{
  "win_length": 400,
  "tokenizer": "word",
  "encoder_mlp_ratio": 3,
  "encoder_inner_norm": false,
  "encoder_patch_size": [4, 4],
  "encoder_depths": [4, 4, 4],
  "decoder_width": 384,
  "decoder_bias": "none",
  "decoder_positions": "learned",
  "init": "trunc_normal_002",
  "optimizer": "muon",
  "adamw_lr_other_params": 0.0019,
  "final_lr_fraction": 0,
  "warmup_steps": 160
}
Rows from block 8 of the audio encoder of a small audio captioner, named by matrix and row number. Rows with one number belong to one neuron. Each number is 128 + 24 x the weight over its row's rms, rounded and kept within 0 to 255. All counts start at 0. Numbers have three digits each.
Before each neuron's rows are labels from the 100 clips, of 14976, where the neuron reaches its largest size: "top examples" is what is common among them. Only what is clearly more common there than usual is listed. The data: synthesized solo parts of chorales (CocoChorales).
# gate: MLP gate (encoder.blocks.8.mlp.gate.weight, 960x320), inputs 160-191
# fc1: MLP up (encoder.blocks.8.mlp.fc1.weight, 960x320), inputs 160-191
# fc2: MLP down (encoder.blocks.8.mlp.fc2.weight, 320x960, transposed), outputs 160-191

top examples: note F#4; trombone; note G#4; note F4
gate.508:096128133147154134137152090142136096089112129131096145149086141135079161174124122159132120118123
fc1.508:087130137150166138140173114132140104089100132117118125159095137143079140171109140159146130142124
fc2.508:133120112092100138125124106095165152135167102100124122138122129134115163148106141123156175171132

top examples: cello; note A3; note G3; note A#3
gate.616:141113125140088128173114164102166130141151168124112114129079093144116084150108145115136120187124
fc1.616:130139134102153127116142110143139149141112103168118180105154123097131140122144119128108105131160
fc2.616:090153118106152119098125138147124088104120158074087150100128152122113157106118159124166149106147

top examples: note A4; note C#5; note C5; note G4
gate.386:103115151135115164161126132096118079123140134148156149153077147100072148143145092155099121146132
fc1.386:149128113157158122121151102156136155114132149125109123108170123150165141109102125123153115135110
fc2.386:106133124146133121103112116135157171122124124123177147083093117090118147187155140063155084158098

top examples: flute; note E5; note D5; note C#5
gate.114:119146110136140066144124089140125132133164093120113104140130141128114131070120140158143125104161
fc1.114:123164105126140066163126101132132119117162103101076105143137133129130139085129130143115134110159
fc2.114:137130147116151107151116109104096101153144153130117131117120073091124108143113147104082130123116

top examples: note F#4; note G#4
gate.46:129110093153085109114088129099132138141131175116127144142159132162161157116126111158122112138141
fc1.46:125182195128181110141144141153097079123130106183150127121069149147112129122168183147131147105135
fc2.46:106119107161146120158122112154097101122140133134100196127112134156157144129109082145081108156180

top examples: note F#4; note G#4; note F#3; note E4
gate.27:141126114139100142132102092117101175119134161087147129126128092151172134148153102081145113159102
fc1.27:131122148099158133127140150128168076148131094128117132117132153112122128132108159156135135095179
fc2.27:179100121140113111146108142126130106106125127120122179126087169153140118129110111140086146104147

top examples: flute; note D5; note C5; note F5
gate.414:111126102136136062137107108158132144114133124118136097146179143129127129097130152139139057117172
fc1.414:139102140115113218114138152109102126134131141137132174113094114135130108176155113122101170120084
fc2.414:136108115124093162102134196155148182110114121121126079145144146160093139117144113141138122125149

top examples: cello; note G#3; note A#3; note A3
gate.163:118125141128095125099149128104116141147128143099178127105104102167110116142142126116160132128107
fc1.163:132119126119159148165090126135135134130136090153065126142140149107124147111135121112109132111135
fc2.163:103132116164141168124111155143128150139131120125105165156135146132134119062134072119162127105120

top examples: flute; note G5; note G#5; note F#5
gate.91:152142147118172137139112135101093111139133134115133159124149159077164128160121137138119111130112
fc1.91:114124087149097113134136125123157138123120118152130084127089109175096118117129128107146147139123
fc2.91:135155140146109066133089099111169087144148125121120128086118160182105147126136147120089168147133

top examples: flute; note F#5; note G5; note G#5
gate.539:125128129126152122107093111133131122175137125108118164101159150084150179141121158073139168112134
fc1.539:129148125134105130167158148120111117088117113136151094150127087166095075116144100171117123119112
fc2.539:115112177139077106162126125166087099142109081112098092129081141170124115154124113105120155159129

top examples: note F#4; note F#3; tuba
gate.208:096080138131097094126113155135106173118145134170165135137131139146155110135147148129113083146160
fc1.208:149169128124140174129130109126149076112135110130110124115108129082102125109102105103138141120103
fc2.208:123105105087129100141135155129189151164126120149161140150131135179151133111138090130145141133176

top examples: note F#4; clarinet; horn
gate.48:111129183129133180122112131116135123141158130175129142151122126143180163113055141106113124117128
fc1.48:139118091126109090135150131137142140121096116103152119092131130097090106155204111162150126163140
fc2.48:131092115119109148100150117090079109128131115128087151132118086143055146143111124114115159124146

top examples: cello; tuba; note D3; note A#3
gate.716:150129092180143126114146157065147159113169132098153137157128141081112141179096120086127147146104
fc1.716:102123154077104129138100098196111090136082118165115130117131113166155113080157132171117106123153
fc2.716:123125136136136124099172131158117135087181124147146122125080151143146136107130111121091085152117

top examples: cello; note A#3; note G#3; note B3
gate.598:136113096146107164132111123110102113174131111114134100116114148099138154142098156132133136120122
fc1.598:138124106157104165135098136101103096175121110109121114122097156111126147129099155131143125123115
fc2.598:099128090095134135096066121069109157152103116133095130109164104066092091118141144118125127055127

top examples: flute; note E5; note F5; note D#5
gate.240:154141096137120059179129120163097141157112144090154122133118117152131134121155123177147150132122
fc1.240:125122100123126194101176134088122151100139145109106136120156145146109170120109123116090161127119
fc2.240:131127140119130156115131151132094158098118159070153143134129160118102149126101123138140070129163

top examples: note A4; violin; oboe; note B4
gate.375:091106120158119154145165122125121107107119110132107120127131124133116117109131124095163112093089
fc1.375:159134109124128119102119170109197144136157116158157162111104139119132135135137094134165107145136
fc2.375:163101148142137165123118126115123165118166172101104148089090108122158165113084178143085139091122

top examples: flute; note C#5; note D#5; note D5
gate.715:126132145154132057163120109159122124162137106132125110131142121131137135102106150167146110116138
fc1.715:125100129135109187093105187118129137109127139108130175139121119116132117158132111106109126129125
fc2.715:107125135145098161115130192156119176111105139116129125112142189113093147116120142166150109121153

top examples: cello; note D3; note D4; note C#3
gate.228:144096096155135177135097179108138135147126101135110126144108149080110124148121123129112138151123
fc1.228:155113096174123166134102187126149164146145110149129144134121144105117138130107136118121157168104
fc2.228:125123120121096152120136123091143156152125124134083098093158084088121082120123132093124148153143