Rows from block 2 of the text decoder of a small audio captioner, named by matrix and row number. Rows with one number belong to one neuron. Each number is 128 + 24 x the weight over its row's rms, rounded and kept within 0 to 255. All counts start at 0. Numbers have three digits each.
After each neuron's rows are labels from the 100 texts, of 14976, where the neuron reaches its highest value: "fires on" is the input token at the peak. Only what is clearly more common there than usual is listed. The data: synthesized solo parts of chorales (CocoChorales).
# fc1: MLP up (decoder.blocks.2.mlp.fc1.weight, 768x384), inputs 275-329
# fc2: MLP down (decoder.blocks.2.mlp.fc2.weight, 384x768, transposed), outputs 275-329

fc1.603:119110113113096168127149159129149110108103140174124187136131151146092151105112122140146129135103068162088117112096134110129147132177115124128144149142134114167096139
fc2.603:136143137140137104131127192143121104133102127121142126129117125102201131093135111134151153042122123185151127151096104149111170101107163114165120136130096125149113115
fires on: "trombone"; "horn"

fc1.293:115126119127069118117141134115093117105134168153102142096113148135143109125140159133138110124161066143063162093114157126190123122144108131139109148138168089123125116
fc2.293:119106103151084076108142114130138112069121193145102123158125127103142136132123138114102129077159097127115125124117152118100155104121134143143134117120114153101147108
fires on: "flute"; "trumpet"

fc1.670:124108141134121134102133163102136137139151164120117121095170133146116123108127091128101110169152086151120146128083155127111128092117137140164123113115124130106123114
fc2.670:086170121194188112114075115122125138122171128107111100127127158095137119132093129145104107133151139136143128132157145133113132110147131122145101124119154093136128136
fires on: "flute"; "violin"; "clarinet"

fc1.478:133149131137112152124109113130093110155129146135139131115086152095123175162146118147118143132124109109141102108150113109131151136110114129139152149139120116083104098
fc2.478:116122100118140135156135158145137156129120105162072120136083160157140117079087132099128164137169164128124117141111102143148114101130111146052080124135164125149138119
fires on: "4"; "a3"; "5"

fc1.531:100074122151136168123134106150123095125100113118109134134135124122135139168116149135132164122125112156129102131110178133171129152104122119116139118180160094108116094
fc2.531:134120108164145145127170144151124126121120101124129126094170146131113124117116114096141146161136136127139125132161113116139148153142127157074147169150104099141134172
fires on: "c"

fc1.760:137130117187157097125178134148143151108124144146099137084066115165107147095125147183163105136111099124130108112133089145136162105149161163153138162136171100155084151
fc2.760:158092152112125115094118123075147107137095192145137122083109182133138145119126127162122130115129139095156123154134132097119148152126140150151134105164133144125111116
fires on: "a5"; "5"

fc1.527:135114130080173149095151128143135118145104128144125113135150120108111128117155145096118140154105115160136099133159136095100127114103123142127119151139140100081166149
fc2.527:118106106142146131140100111150121104073167112093126110147136145139131136140125081131125106140135143147147189110198116129128104120125089147143143126124085123185096130
fires on: "f4"; "e5"; "b4"

fc1.685:140125129138149142133133175141136085138139123184148136136142113088135115133145148124149080148134107123097125120142137117168148156111138117158136095141144157169104137
fc2.685:162085131155150086120144187115123140107131141145154106106105186081165157155110154090090135103128143122143146103148110159118116088111185136158157116084108103096131130
fires on: "c"

fc1.434:085161080145113144127130115149145137151090140148081164092144115170118150133146105106141115134141072203082149123136093176099166139101140138169129137159151115103157095
fc2.434:076116137150144133111124127110098115107159141174151137150113127168147088120113112131132124139085115092124116105081106125132103122164120161110124073106127138127140117
fires on: "f"; "#"

fc1.218:163146131139168113116155187171111157111119096111114121114134139151125119141177118130081119122087122135136112133136127135118140109133158139148131090150103140135149128
fc2.218:099156113157112119099139114147136126164112134112161135129121150092147134149126099159134161116127099122133115105138112144154115116107104142127153138150124146162143122
fires on: "flute"; "trumpet"; "bassoon"; "double"

fc1.725:147144149136106143105106172069126130152116143128088134170136141106118136123118091162168125137099064131107169157144157154147098114166150168128111132093125163151145109
fc2.725:132126128113113154142151119138091146134109104160109104085121108126138142165128083129118115111128123106119076135100106083160113112121113123114113146114156166088088116
fires on: "5"; "a4"

fc1.246:113109088116099138159137156149144142116130093143105134135143130115100139101132101139113136101139050111096094152119167150135144080106142129140121141132106130203137122
fc2.246:141151180122124153117135121158097130133105122114112131125089107141147131165150119155110085108174094160135135117100146148147080115135149103105127173126125100121133111
fires on: "<end>"; "#"; "c5"

fc1.445:142129149160134126135135097167139123129136078104107106119135121076132128152113149125172138139107167127109129143165136104113108150117173116159104147139083164149110107
fc2.445:082117126096147152153101130136098175138111139143155155132113166129160151132084163158120110155086156104092143112146120140119147131125172111140147117112171157152118095
fires on: "c"; "g"; "a"

fc1.508:121130116160122134121145111132163153137158105145122111101126119134111105141131113130115117157150148125148096106150108142103128138141147112128084117151156123126142090
fc2.508:068115122112153129148140142149134134076101135153162079154143136162139123140159092156081173103174124156116098162086159136119100159135102087076129151142127089112117140
fires on: "trombone"

fc1.413:138123139088129117145120180113140113120144125117103115102152148132110144099115108156116129122103101130150107131108099113159162161090115124110110154119105078093106145
fc2.413:100104142112087120124133129134132094145135147153168133154175136143132121129134117078126094143125130106136096129076143124114123132097143109132143132162155090119087180
fires on: "e4"; "g3"

fc1.221:111096126174127112106095121126137132165136169164101111141149131128136123116138175106128137177083129137091106130160127084106140139173114125136119130148086131148147140
fc2.221:169093128131143071137141146147148137142111134114135122153146129114132153106110124161176120143154130089151115118087161130113093152129115120123126142164159130130120098
fires on: "c5"; "f"

fc1.121:137103099143138138134140138154145195103093102112164125127089143173143153150164145119135162101124116144149132126142128135123096188120117142143143144144063129135131129
fc2.121:134114129127067101128129101098121111163073177132091093124132127138142118128121154130122104166132147138117093104137155132096144132150130127143131122132141141188090141
fires on: "c"; "f"

fc1.607:132122096092101127210151152090132112124134146130096105125108101093137097140143062081106103120146148145175136120103094155114158115152126155124097126193104148142134121
fc2.607:126129132130138175110169126115108123139101118168125137119169090117147098119114106143158125142122095153132120083122152130111131118115139150130114113163123126127115130
fires on: "<end>"; "a2"

fc1.548:118114145159145129113146143139128122141098152182109121141154095106115134121109151137122134151134089154121158138057154103123175091148113155181127140157100137105135094
fc2.548:125117135143113136125113108124165094109122110124135116103080140136103170145081146126120144099131123105128092137150122131134095055155164141112129130154137137121118135
fires on: "c5"; "3"; "a4"; "a5"

fc1.424:098135181106114150102120142128081143168119143138101144087093105093135135168140103124137119133148086149093108096140155152128158102155073157125144133093136108108125164
fc2.424:164122126129106119154093095156159097166149086144126153137091165110147123057113089143105149112130145129145188127141144091093151127107116120091107108089163155164098105
fires on: "g"

fc1.766:140152104090135147152145150115120155155130102137149134137153132148109146132150128107105150130116088100150164120149109125062156153116114101187162132096112182124133107
fc2.766:163137176118144101177100150122161157090135082124131153078167107101125150157123137140140137109150105086151096132137149144143153167110128171161091106150137132117087091
fires on: "f4"

fc1.394:123162139128157113097222110116173104130098137130127126111118136119124117138097147153107154101112137111093126123154167141123127149118137160114093158122116145116137120
fc2.394:105145115132143109104138092134115098143149078163120129122137121135142126155105140104140134087095130111128167108138126119134138141140104150146128127155141144132156142
fires on: "#"

fc1.245:161120117172112117125131133140151133131160099128109127138107127144163139175119117143126129135095101148176091105105128134051142158137110131148090165117117086124113127
fc2.245:174081148147106121110132126121139160070133166085126150112142162132124165142134159118183113113136170148127101135132120099159128125142149112091124081128110182165078152
fires on: "trombone"

fc1.740:125117133163142091082150083119083145144115122138105117106098168121130150116121166137186128131116092145106161143166142118179131134123134136101139139130130111120134108
fc2.740:115102134114133163112129100156127140146158128127163112140089139099111174143111127173152143138145123152134136129108112146148111109140122151116094126133192142148158128
fires on: "f"; "g"; "c"

fc1.418:141109111128111098158150162091133135108116160133109128116141160147086081154167148135115124123102107110097154127157156149141168124139063166133126141141187109100152135
fc2.418:112116147132127147111121151098124097137105121116130113127122170122141113137124145133126128057114165164147159168175100143121124145146114172132105102164097110099167095
fires on: "oboe"; "trombone"; "viola"; "saxophone"

fc1.441:119086136087096144127102111140124176167094131132083131123143107140099145143189129139107120118138150128150142154148124105110181180129094124118144138138122107159156121
fc2.441:078110152171173111123103118126108084140130152086157143152129186100127117089123089115105133154134149127087137105141143113099112105107167137165085142128154123166121155
fires on: "5"; "4"

fc1.362:171137160209115125155134132118138174163163133107126129126137099124178118168123075125108106098118109087142124138118118098147121108142107145124099106158122141139157093
fc2.362:141095136127136139143129141124125121175123090160114108110120120120135144113095139113123146141130128164125150092127120136154128136127168120148117133147140135148111119
fires on: "b4"

fc1.324:119109106144120176154098123137132180141112112094109136155160122145121171121080109202095104103165141133086124133099127117090141141126151113129142104127123165141156161
fc2.324:167127125080134149125110144112116095102129134152132129092125074151130142141131150154146084134135103145110127114147109107121133150115166111120150124111116136111132135
fires on: "e4"; "c4"; "a2"; "b3"

fc1.728:129120126156168128093150123158160145107138135136165144130161138149154120139097133143145131131114110079120098099159143175096134100123176162107131145133133095091145119
fc2.728:117097124098154167151114114105112142117095129162123176124119083107109152123140127143151118116145132102154082091075136119110156123118130096118145135101092169106134124
fires on: "d"; "a"

fc1.501:181155108104139141094148092143133132165125119139085104123134096159082108133136117175136137149147098129113147155154109159165117173115142174109123137133135143090121088
fc2.501:176168098161138091144087102153128141140138133148137121156125112108134119141102108117163088134151137109153116133149080111159120115107135115129125145088169099129083142
fires on: "<end>"; "g"; "3"

fc1.757:135094089103154171111111078133101126122149165109161142111157181144132129114108124106139127147141111164191120127136092182121141079101134138140145122095084150148166115
fc2.757:130146116118094162180153149106105173152161145112115118150142127137116081124131145122125128123150169173131034141117107060123113081135150104139125136100141134154113092
fires on: "4"; "5"; "<end>"; "3"

fc1.125:128065100155118155104138128105154146135094131129108083088143111149138151136166065103136124144061125100091156140165137127106165113123099119159147138177137083119102141
fc2.125:126136118155158062075118119159115119142120154087099138122113135146131125131115162103139152135146107138092128136127178189083123120114121037148149121171117143162124106
fires on: "oboe"; "flute"

fc1.145:159097136156131128102171116134128158164108143112156092123126105141127122151138116138091108138160159134117154116104105126138178084123163101136158110146108172098102137
fc2.145:141122122108117144117130134135130102121143095125120115106082145097107150121143125146162116117154098096073188144101103152107108132120141131136097098098143150104109164
fires on: "c5"; "a3"; "c4"

fc1.410:154053142146168187151156121103129110113120103139163107130156112110103137134152141119154113159148127116131152121121124144090168094103106136127102130137149098112115135
fc2.410:127108073165145166190093136122111117102122153128128121134167109123132079096127121128123134101123117139080114147127130110112122099135106147137125122133120093137129123
fires on: "oboe"; "horn"; "violin"

fc1.23:112150146124120168137107070134140157160177098171156091157130127109141114184141144165099154100151104114114137148115111124110131115140138115173116147191128175097161120
fc2.23:141092133191153102114144125135161137095122124116110133177097103119144107159104141103165133124135142105159159132132128107139118133137146109142092103117122141068126140
fires on: "5"; "3"; "c5"

fc1.732:146083145164118135121160150116131063129079129155165119111109089088142110166113123150108107095126141125117107140133145121138174117133092121101117156129149138129137110
fc2.732:147167142138129150122115096136143130128153106121104152164132116138110116090117070134118116134120150118130158142123137178130118136127117088139083181129131174131098117
fires on: "tuba"; "saxophone"

fc1.90:120137120134094153101131135176102109138138156093127141159163098096158125106116103139116124158141115139096114148088139140151170097143119171145095142110122168096094179
fc2.90:072088120141153160109126145095169129110090117111118112168122114134144098149144150115158092132075097099123095110201092115118117110144141115108132124125132111093124195
fires on: "4"; "3"; "a4"; "c5"

fc1.373:121116131126144156158126140131120119162119129110158111130114110120047113108125123142130111171117074127097154139104124134163111108116110113095181079152150125152108135
fc2.373:115144124127113158157110134095115113130105079133106132125090096158111149139119128105143100088109106089123130101130114114157116145112140125124108115138114070079123145
fires on: "f"

fc1.262:135109122122089141108173124116123096167155180091145114114126095093142096155099121140087103142145131120073141131097117110099126141152151144148105137107119146141106170
fc2.262:151130112128156085104137113118103104153135121147124114114139129100142166108135134128118083119118135089154134097152109159147132123125151135138113141124181094133124148
fires on: "c5"; "c4"; "3"

fc1.470:132130108157111117117129139106114136147209099153135101114095138163119066114117152142141134150139130080164144147092096083098149125161113149125113144140107095145170110
fc2.470:127121132153200155113147132132155123112196139118115181155129118136114145162129098153132123084097133121140151097164124114174111112138116173148129143126159136140105076
fires on: "b4"; "b3"

fc1.193:123115119073143105140102117135117154153125127147140119115124130171128144153145096108125135164108107142109149144098112123168155121113104159160137136172144129133144105
fc2.193:126127158134161113115099107111126110121118148126101151168141114072145155143127095100129117096159086131122062139148119125125115143151138118152154118121173137142089123
fires on: "a4"; "5"

fc1.511:111141121174118127125124107125128075159139154112141084132131130126136136195112122144105147150110084154152118119102086123113142102123124111138130130141121128133125134
fc2.511:143122158120109083135144130134140155135126127108155111111164080128103091120115095145139102133164121145137124145065116130180112129075124147093102121085151105126107171
fires on: "tuba"

fc1.468:090134100112087103167107136104141126121097140117150127146131136133149174150142157126118152168107128138099117111159134140082139156130117125166136137131118179069139096
fc2.468:144138116108151165157116107128128127127152112103111160098125081160111111140143139128146118094111137146089118128145103108181121139137154124146117166141135092093105140
fires on: "<end>"; "f"; "g"

fc1.409:100124120094122108132127157146098171133124106155094155131166155137111104122142121111138133112127125084167107151101106135121141102079086148113139131096167122117093113
fc2.409:131204113105110147145113113111127112081132091155138125124173146128096134128173128138106112139145157115123186149138125108112146120136128130133159153127158142117112152
fires on: "a4"; "g3"; "a3"

fc1.455:120114145091165113089128122177122119134143111092141108061149153156172103124097120116128121137101061143114139084120123115145132134097152131148144135157173137135106093
fc2.455:108103151092115134139112123095156108151117114100135188134127077129139140133107127150122080159122107148111155127132114181121111160114137134138150122099116123127134143
fires on: "f"

fc1.30:112079101143125114129160094120182170139105134151139113164134167129132134125106103143152119157150111141141150108105121108167151115180121120145153136118120124050143107
fc2.30:133130124107077054110138149088139135139115111136138148164080101150110071134084154149106131107134127181138117140120124139096124135120177185154117139136092136139114119
fires on: "5"

fc1.93:122119176132116132137095127133129149168151152118124123124157132136120124151109112172122122159131137147140110109142087156132145101146145144134118131128114119065101123
fc2.93:157123118105189133169117116106136136127109160110126124140119113126117134136102110126143154125132095128146101147104127078126118134122171118156115124108116100166163133
fires on: "c"; "d"

fc1.602:110116121128097094157156166125197083122059127122093181089110168140141099154126136105096111114145118130154162104141174156091146091131089120118105119126146103129058103
fc2.602:087103112131165122136127075127148122074151133130182138163112134128138139132083095137149142113113119132137126072108110092120129140093146138164127141178144134098109121
fires on: "tuba"; "cello"

fc1.580:143125080096120174140132079132121147141134095139118118118115124131182168167116114125100166141168100094141117118121106116129121117125143163092118142106118135197159089
fc2.580:106144097089082118117126109126134131126160104113148096138097115125111121174093056086118097119133069153117133087117194085148118107128097114156146093136121130137119163
fires on: "#"

fc1.626:127130116159149143130117132167138156115095143094140098182127100109131130168161141138101147158128126140124097121172124140131156094104131125114104098140136111151108159
fc2.626:128167121094113117112092129130124147121088117133111184120127132111097172118168134129126132105102088133138123140114113142114152152127086125169102144147130121141130133
fires on: "c"; "trombone"; "oboe"

fc1.558:157147105112132112162113119102100121115082089115151119112173150156154148130130129097156121119125112118136144114112083099120175096090157115103125154162174134119107133
fc2.558:144125128162136150132178132165100111115109141130126140124121154120149149112163090145105127087102101124103115188120108092151149145129103171113058115109138149091165095
fires on: "tuba"; "a"

fc1.397:130142094130115145138147135184137176146101075145109104121148110101123144156111126136124115113178142117092128103180128141144141119153163112145100123160148121110140114
fc2.397:112136118090127110098130115079182109119122096122101135112144122124090141115132074124133166125107071121118114150122154084100107151132109147122147099143142076122143151
fires on: "d4"; "4"; "d5"

fc1.765:100109081120120130117159093125115173150082105129138120161120164127124143138116133165111078160130168147143119118089150090086126124151089130125170099133089125115103141
fc2.765:132122154113108134109148085172116149209104141124129139111116155125094138164145159120129109123111115132133120119135118132111145106096129142084103135096113100079119161
fires on: "f"; "5"; "c"

fc1.327:101143129122148117099112109143106104168193103146137149126105158138136177135127117132165126159125107150112098109112135124107119133163178138161120140130079090141113095
fc2.327:164139163120118170114127079140154121136122136127139089133110130131139149142103085103138095147140155091149105130176102150131105125101169128122130121124105109149145110
fires on: "c"; "f"

fc1.179:148113134123103134113174101139120132132107119122125145089174112137125133123138075130148172105141094139134121153094187134103124158102124138118103127161152122128115136
fc2.179:104163116096106117144160146121163106122112145153139134184098095108108128116114160102102170106161174064134139120163183130149073129097155123068119107146161105155153154
fires on: "b4"; "c4"

fc1.107:121152131160129114140160128124114140105091141173135153144157135123094146128146133115154118122123119169120143130097148139101132115159128153156135165097130133111117169
fc2.107:107106105187108154136132104101113115127118168149092123171113118119127144135122131161121075074115131110085127136137139096058135141134118120106150166109171099177153074
fires on: "trombone"

fc1.56:114119107121122140097118185114084093149179110142136092121158139131108092139087088151129117124103113110117127154153125087108158128097148161110138152108103104115124135
fc2.56:196119126077132141189095168151137115133131122140153104166095115181126150136156120179108091141139079089100145121078134146102099179141127111144100096123152152139124131
fires on: "a5"; "c3"; "g5"; "g3"

fc1.574:142121066131131133153122113137149132132085133126111141125138173129137122151146140142133126118127084142136113100155123116111150151118105128138116109148141103107125144
fc2.574:090135143098138133133129163126157130082122125106129147129152110131145123089111168107118139082120135125154107132112146127107141121127106106131168099115112170122142117
fires on: "flute"; "oboe"

fc1.440:138120091135077164100116104096120118132143134141101120122150081145132172129111073120133098144119078174120112113151139146126195143107114109103126145111149160138100118
fc2.440:069107169112106119141123095107134117146113119134133131141119183145128142147143128149106114096129171118116134147110134124130132141104095139135114146120176140178188135
fires on: "e4"; "a4"; "a3"; "e5"

fc1.502:177137113155129129080122126125155134087126092121118125128114110145096137107146126151147093123124091134111132165152151120118136154123112136153156180113143175161158110
fc2.502:086123115128159166111101110091125140148150150121091113159081153112091129129129133130106127120165141113169165133100113133156144138112152086140129105114128144105111159
fires on: "d4"; "5"

fc1.203:140114128128158146132180135149111132196150119150129148103132153127127103110143107161170146134109084152180138147115126113134161107128094089126105125148153144083080146
fc2.203:165164096130181088168133109106156150112145163117132153117138138149161125160135110118130141122126119126108099150104107093094169146160134093166157127140143168134151140
fires on: "a5"; "3"; "a4"

fc1.156:167120127129158120152144123160128066145115086123110095156126181124121122134145168141154131100103125138138115096127087146106131096090142100118154174163136150144126112
fc2.156:139098119077145145136097146086094147132172121147077140155100141104145124156129120123163150130120177116128164097137145172121097142113142164160110114122128110164153111
fires on: "d4"; "5"; "f3"

fc1.532:135149137111102158148114155147125121140159133122105102153096143093112130125143144135152124139121086100104109118164124102124119152123180093157157060118097145115136098
fc2.532:114162142097118165139121153083120105122131141155157128123132158145118119136161153091111126164100145121125100105110132111100133121092153161116137116089155114138122171
fires on: "f"; "a"

fc1.2:148115114172172110179135119133098139183143130149121133102149123132136134076132149136143131113138109103087187114109182113160139107148129127163131189115165086118087119
fc2.2:147122148147131137156134123154127171115131123120125143117119126122110096175127125132142116100136100127143102121106127124083146101138130135145148130179134173161094204
fires on: "d4"; "b4"

fc1.117:172146144096136102147123131097111107150115162135136113109156080123102160121147164099139147136132119102103095101142099125118145094124057141114155159131146111137137086
fc2.117:143144131120130140124141153138118109086127110126124134108151122140135161158129178131101082126129114089097109107104107154096151084162138151138125127121137174153111117
fires on: "d"

fc1.277:141113161175131136167170149120077137172103114167101092143149145129142142135136142074118111102134083115138068103104153077137156125124135104119114133129150115137123116
fc2.277:117118156135113157109149135105148118130098160128149186139096107135111115163145140143142104141146149113114082126142142131153169117137138113158127126145112155133171102
fires on: "b4"

fc1.701:094161116161166114101142146107119095178115126127151111137086132107162119098104130138104134140130089161146181119125151178158153122133150159130132082142170154113142101
fc2.701:205133146159155092143143088149135108164106154110141152119082127143117084144142089148134148131086165117127136104127153129120143095173155148156118159124139099128144146
fires on: "d"; "c"

fc1.3:142119120124141122152145105131079108170137148086111132134134123165109106124121133112127140146100127128163142111125144150140137111123169125146131158137094149114113154
fc2.3:115122121184132163130125101140131091146118131147144125133103122120123151124118105144115117120137117118159106150147104102101118137107117120146149135127160142153119155
fires on: "flute"; "trumpet"; "violin"

fc1.172:123046152137153156124120153116127102132121130153079125171147127130138120107139134144177113144132097139117101155141100134093141141121097157119140108150115115111125138
fc2.172:127140151136102088120122131148120082111135159145166147141073135136140100095110128079076113114157068120146137151131150110150134123085132088132135106138092155180095142
fires on: "g"

fc1.12:131138135145109168193115149126097105157141146151100112133160159140152134123161151118112126108145089122176098137092127126147132087103124150133114099135146091120138134
fc2.12:158111135156183144126113118146125080163130154101115167133120149117108167104141144108121129077130118184156112112163145125130139133098128128146122136139149128138188155
fires on: "e4"; "g4"

fc1.136:134162069089112109125145090125170100152110084139139115121162124133126141097139141139120135136117160153107127143135116152115102181139127133141171085130127158132110161
fc2.136:114111096103150125159134167143132102090107133116102154123092103107136124164140056142138136127134084098138134090134109117119140140093122117125103121105137170130158109
fires on: "b4"; "d3"; "b3"; "g3"

fc1.307:145130121104141122097167160125139144152070163080078137153169073156157108108103148170123131155132088147070154083165100105151134127140127110138117118090122141114146085
fc2.307:067137144076071125126085143105158093148154140117089109130113117139131134129143106157099108124137109113113075145060130129117155118163104094110124114143131122108095136
fires on: "<end>"

fc1.83:153139102161144130136105146112160130150099139108124153126125112123177126146108099124147133114150113113108094154134130079092141127153145133140123119105141104107142097
fc2.83:092154141153107155120153124139146109133107123110104156110119178134141135177145111122110137119112113128137106146134127138159093152133117170144158101171149072113154154
fires on: "c5"; "c4"

fc1.565:143140127125144092088124113160110132198101139141087140196105138113119121099087126098156133113125137149160106123111111175146115096115149149131152148154101130106107112
fc2.565:151159194142095141156127076155125154158134134143124110112149150141121180149083157126071123080129131152125127101097163132128118124123123161159117124109133123093122090
fires on: "g"

fc1.600:148135105138157142140167110126134147090100121147158132117142157120131130150142132150144168113112099131107172123095112108165175100111122122149132155140121101131173187
fc2.600:147146136157135134158135115133159128079142159121134145100094185119104109109132146113143129067108131133117109119041129169131118113113145149171113118121141138144105084
fires on: "oboe"

fc1.709:107139129163109090116146138145135153109138106150121132097159116139121146148095128177139185128131078142141159123105167126152138091129124158129135143161125134122153141
fc2.709:143096155113146155132083129131099145118144144106131147151153158124093080124153099114109145139116121110126160143130113161162103071110132091118146109153127111124113105
fires on: "#"

fc1.224:141095089092108088132084104145130125123108150115107138122116142119148125107119166132137149131106123144133112143129087159089138091137136155186158128146132125128155064
fc2.224:077133111145135103132155120137137125181161155104131125089167065152161080107115106088163129117105107152173119123118077107127133125164131136122130134146143141120121154
fires on: "<end>"; "#"

fc1.545:148142143129115133103118129133170132160156117134126123130151135119118131075104151154103162152127127169123147141146148149119191146145098152104123155108121115134118101
fc2.545:117104125114122115158154116170091175142109129122088122079153160134092107064084112139139153106119158154148129109112139198114101131142134133120144111111124128123131163
fires on: "5"; "a3"; "a4"

fc1.102:113090095096101119112168142103113135146109147084132142159170168124157109160115095140118140160131113139150126117194141121128161093120141147148128141115131111122125142
fc2.102:109178159136078176163123141127149139192109130084090115175133147125136116091102138118127141127097131105143140152108110118135133136146108108115127106093162121105085172
fires on: "d"

fc1.372:151119128147163117131173095120149169147113137133123100139117138119146142116121147156147139135137070138080154113129124131090136110149154125154133152148108108149141152
fc2.372:157097100131139125154097128121123163142152160126121058125108160140176142154154117114133111150114164120141131093108123189104126082109122112146134151137152117157122090
fires on: "4"; "3"

fc1.320:118154126121069190153079116137110101110093123111077122106111111142122126193165128128142130116117111110103131118103140118101089153090160121081130130147095141132140116
fc2.320:146145137141141129112127135124133117160153129111116085168162083128130128161102101158122148142116139155116138105182173114165152129151137138115109110140121117126125140
fires on: "d"; "c"

fc1.541:130130099092141178099130110129149161141135111117129129149131174152130154140160154162141134150128146149100097136129133108129161156139118145128149099103103119163114153
fc2.541:148144145108118138133134089131147076120115088092064136141155112131137122167116123109143134127116098157163139096149112120137150147146073146117148138113132152121140092
fires on: "5"; "<end>"

fc1.13:129092100102109183166122130148126079135123178123117110081155151165148078084108147120123114127120092127103147125088149140153154092123117161163144140175137083136110131
fc2.13:139149134115137096132148148119118110148133103120107125178072128131138117121143154145117138101149190105123121172103131112134122162156139105119134081131090148125125128
fires on: "c5"

fc1.292:113101137117135132122152143096146099135106123159130138147107137131115135138161123121146155139135128134096139174165122151127131124124135098129137157122104124116174184
fc2.292:134085158085122167099136116106102132110120134144135108145161117133111113157108103165117095107139141123133132126129134159102074117127174109090130159097128123099104133
fires on: "tuba"

fc1.553:106105120116129130144129127117099123109105119159074125082119159172132122113137123168121110152113134159170097117144126149118101098095116122171108134139113156107128108
fc2.553:158104122080134141101101148122101140129133109136114143161107146111085074166113106094125103087137101152096128137132146141113137132149194138124137129117130118092113131
fires on: "5"; "<end>"; "a5"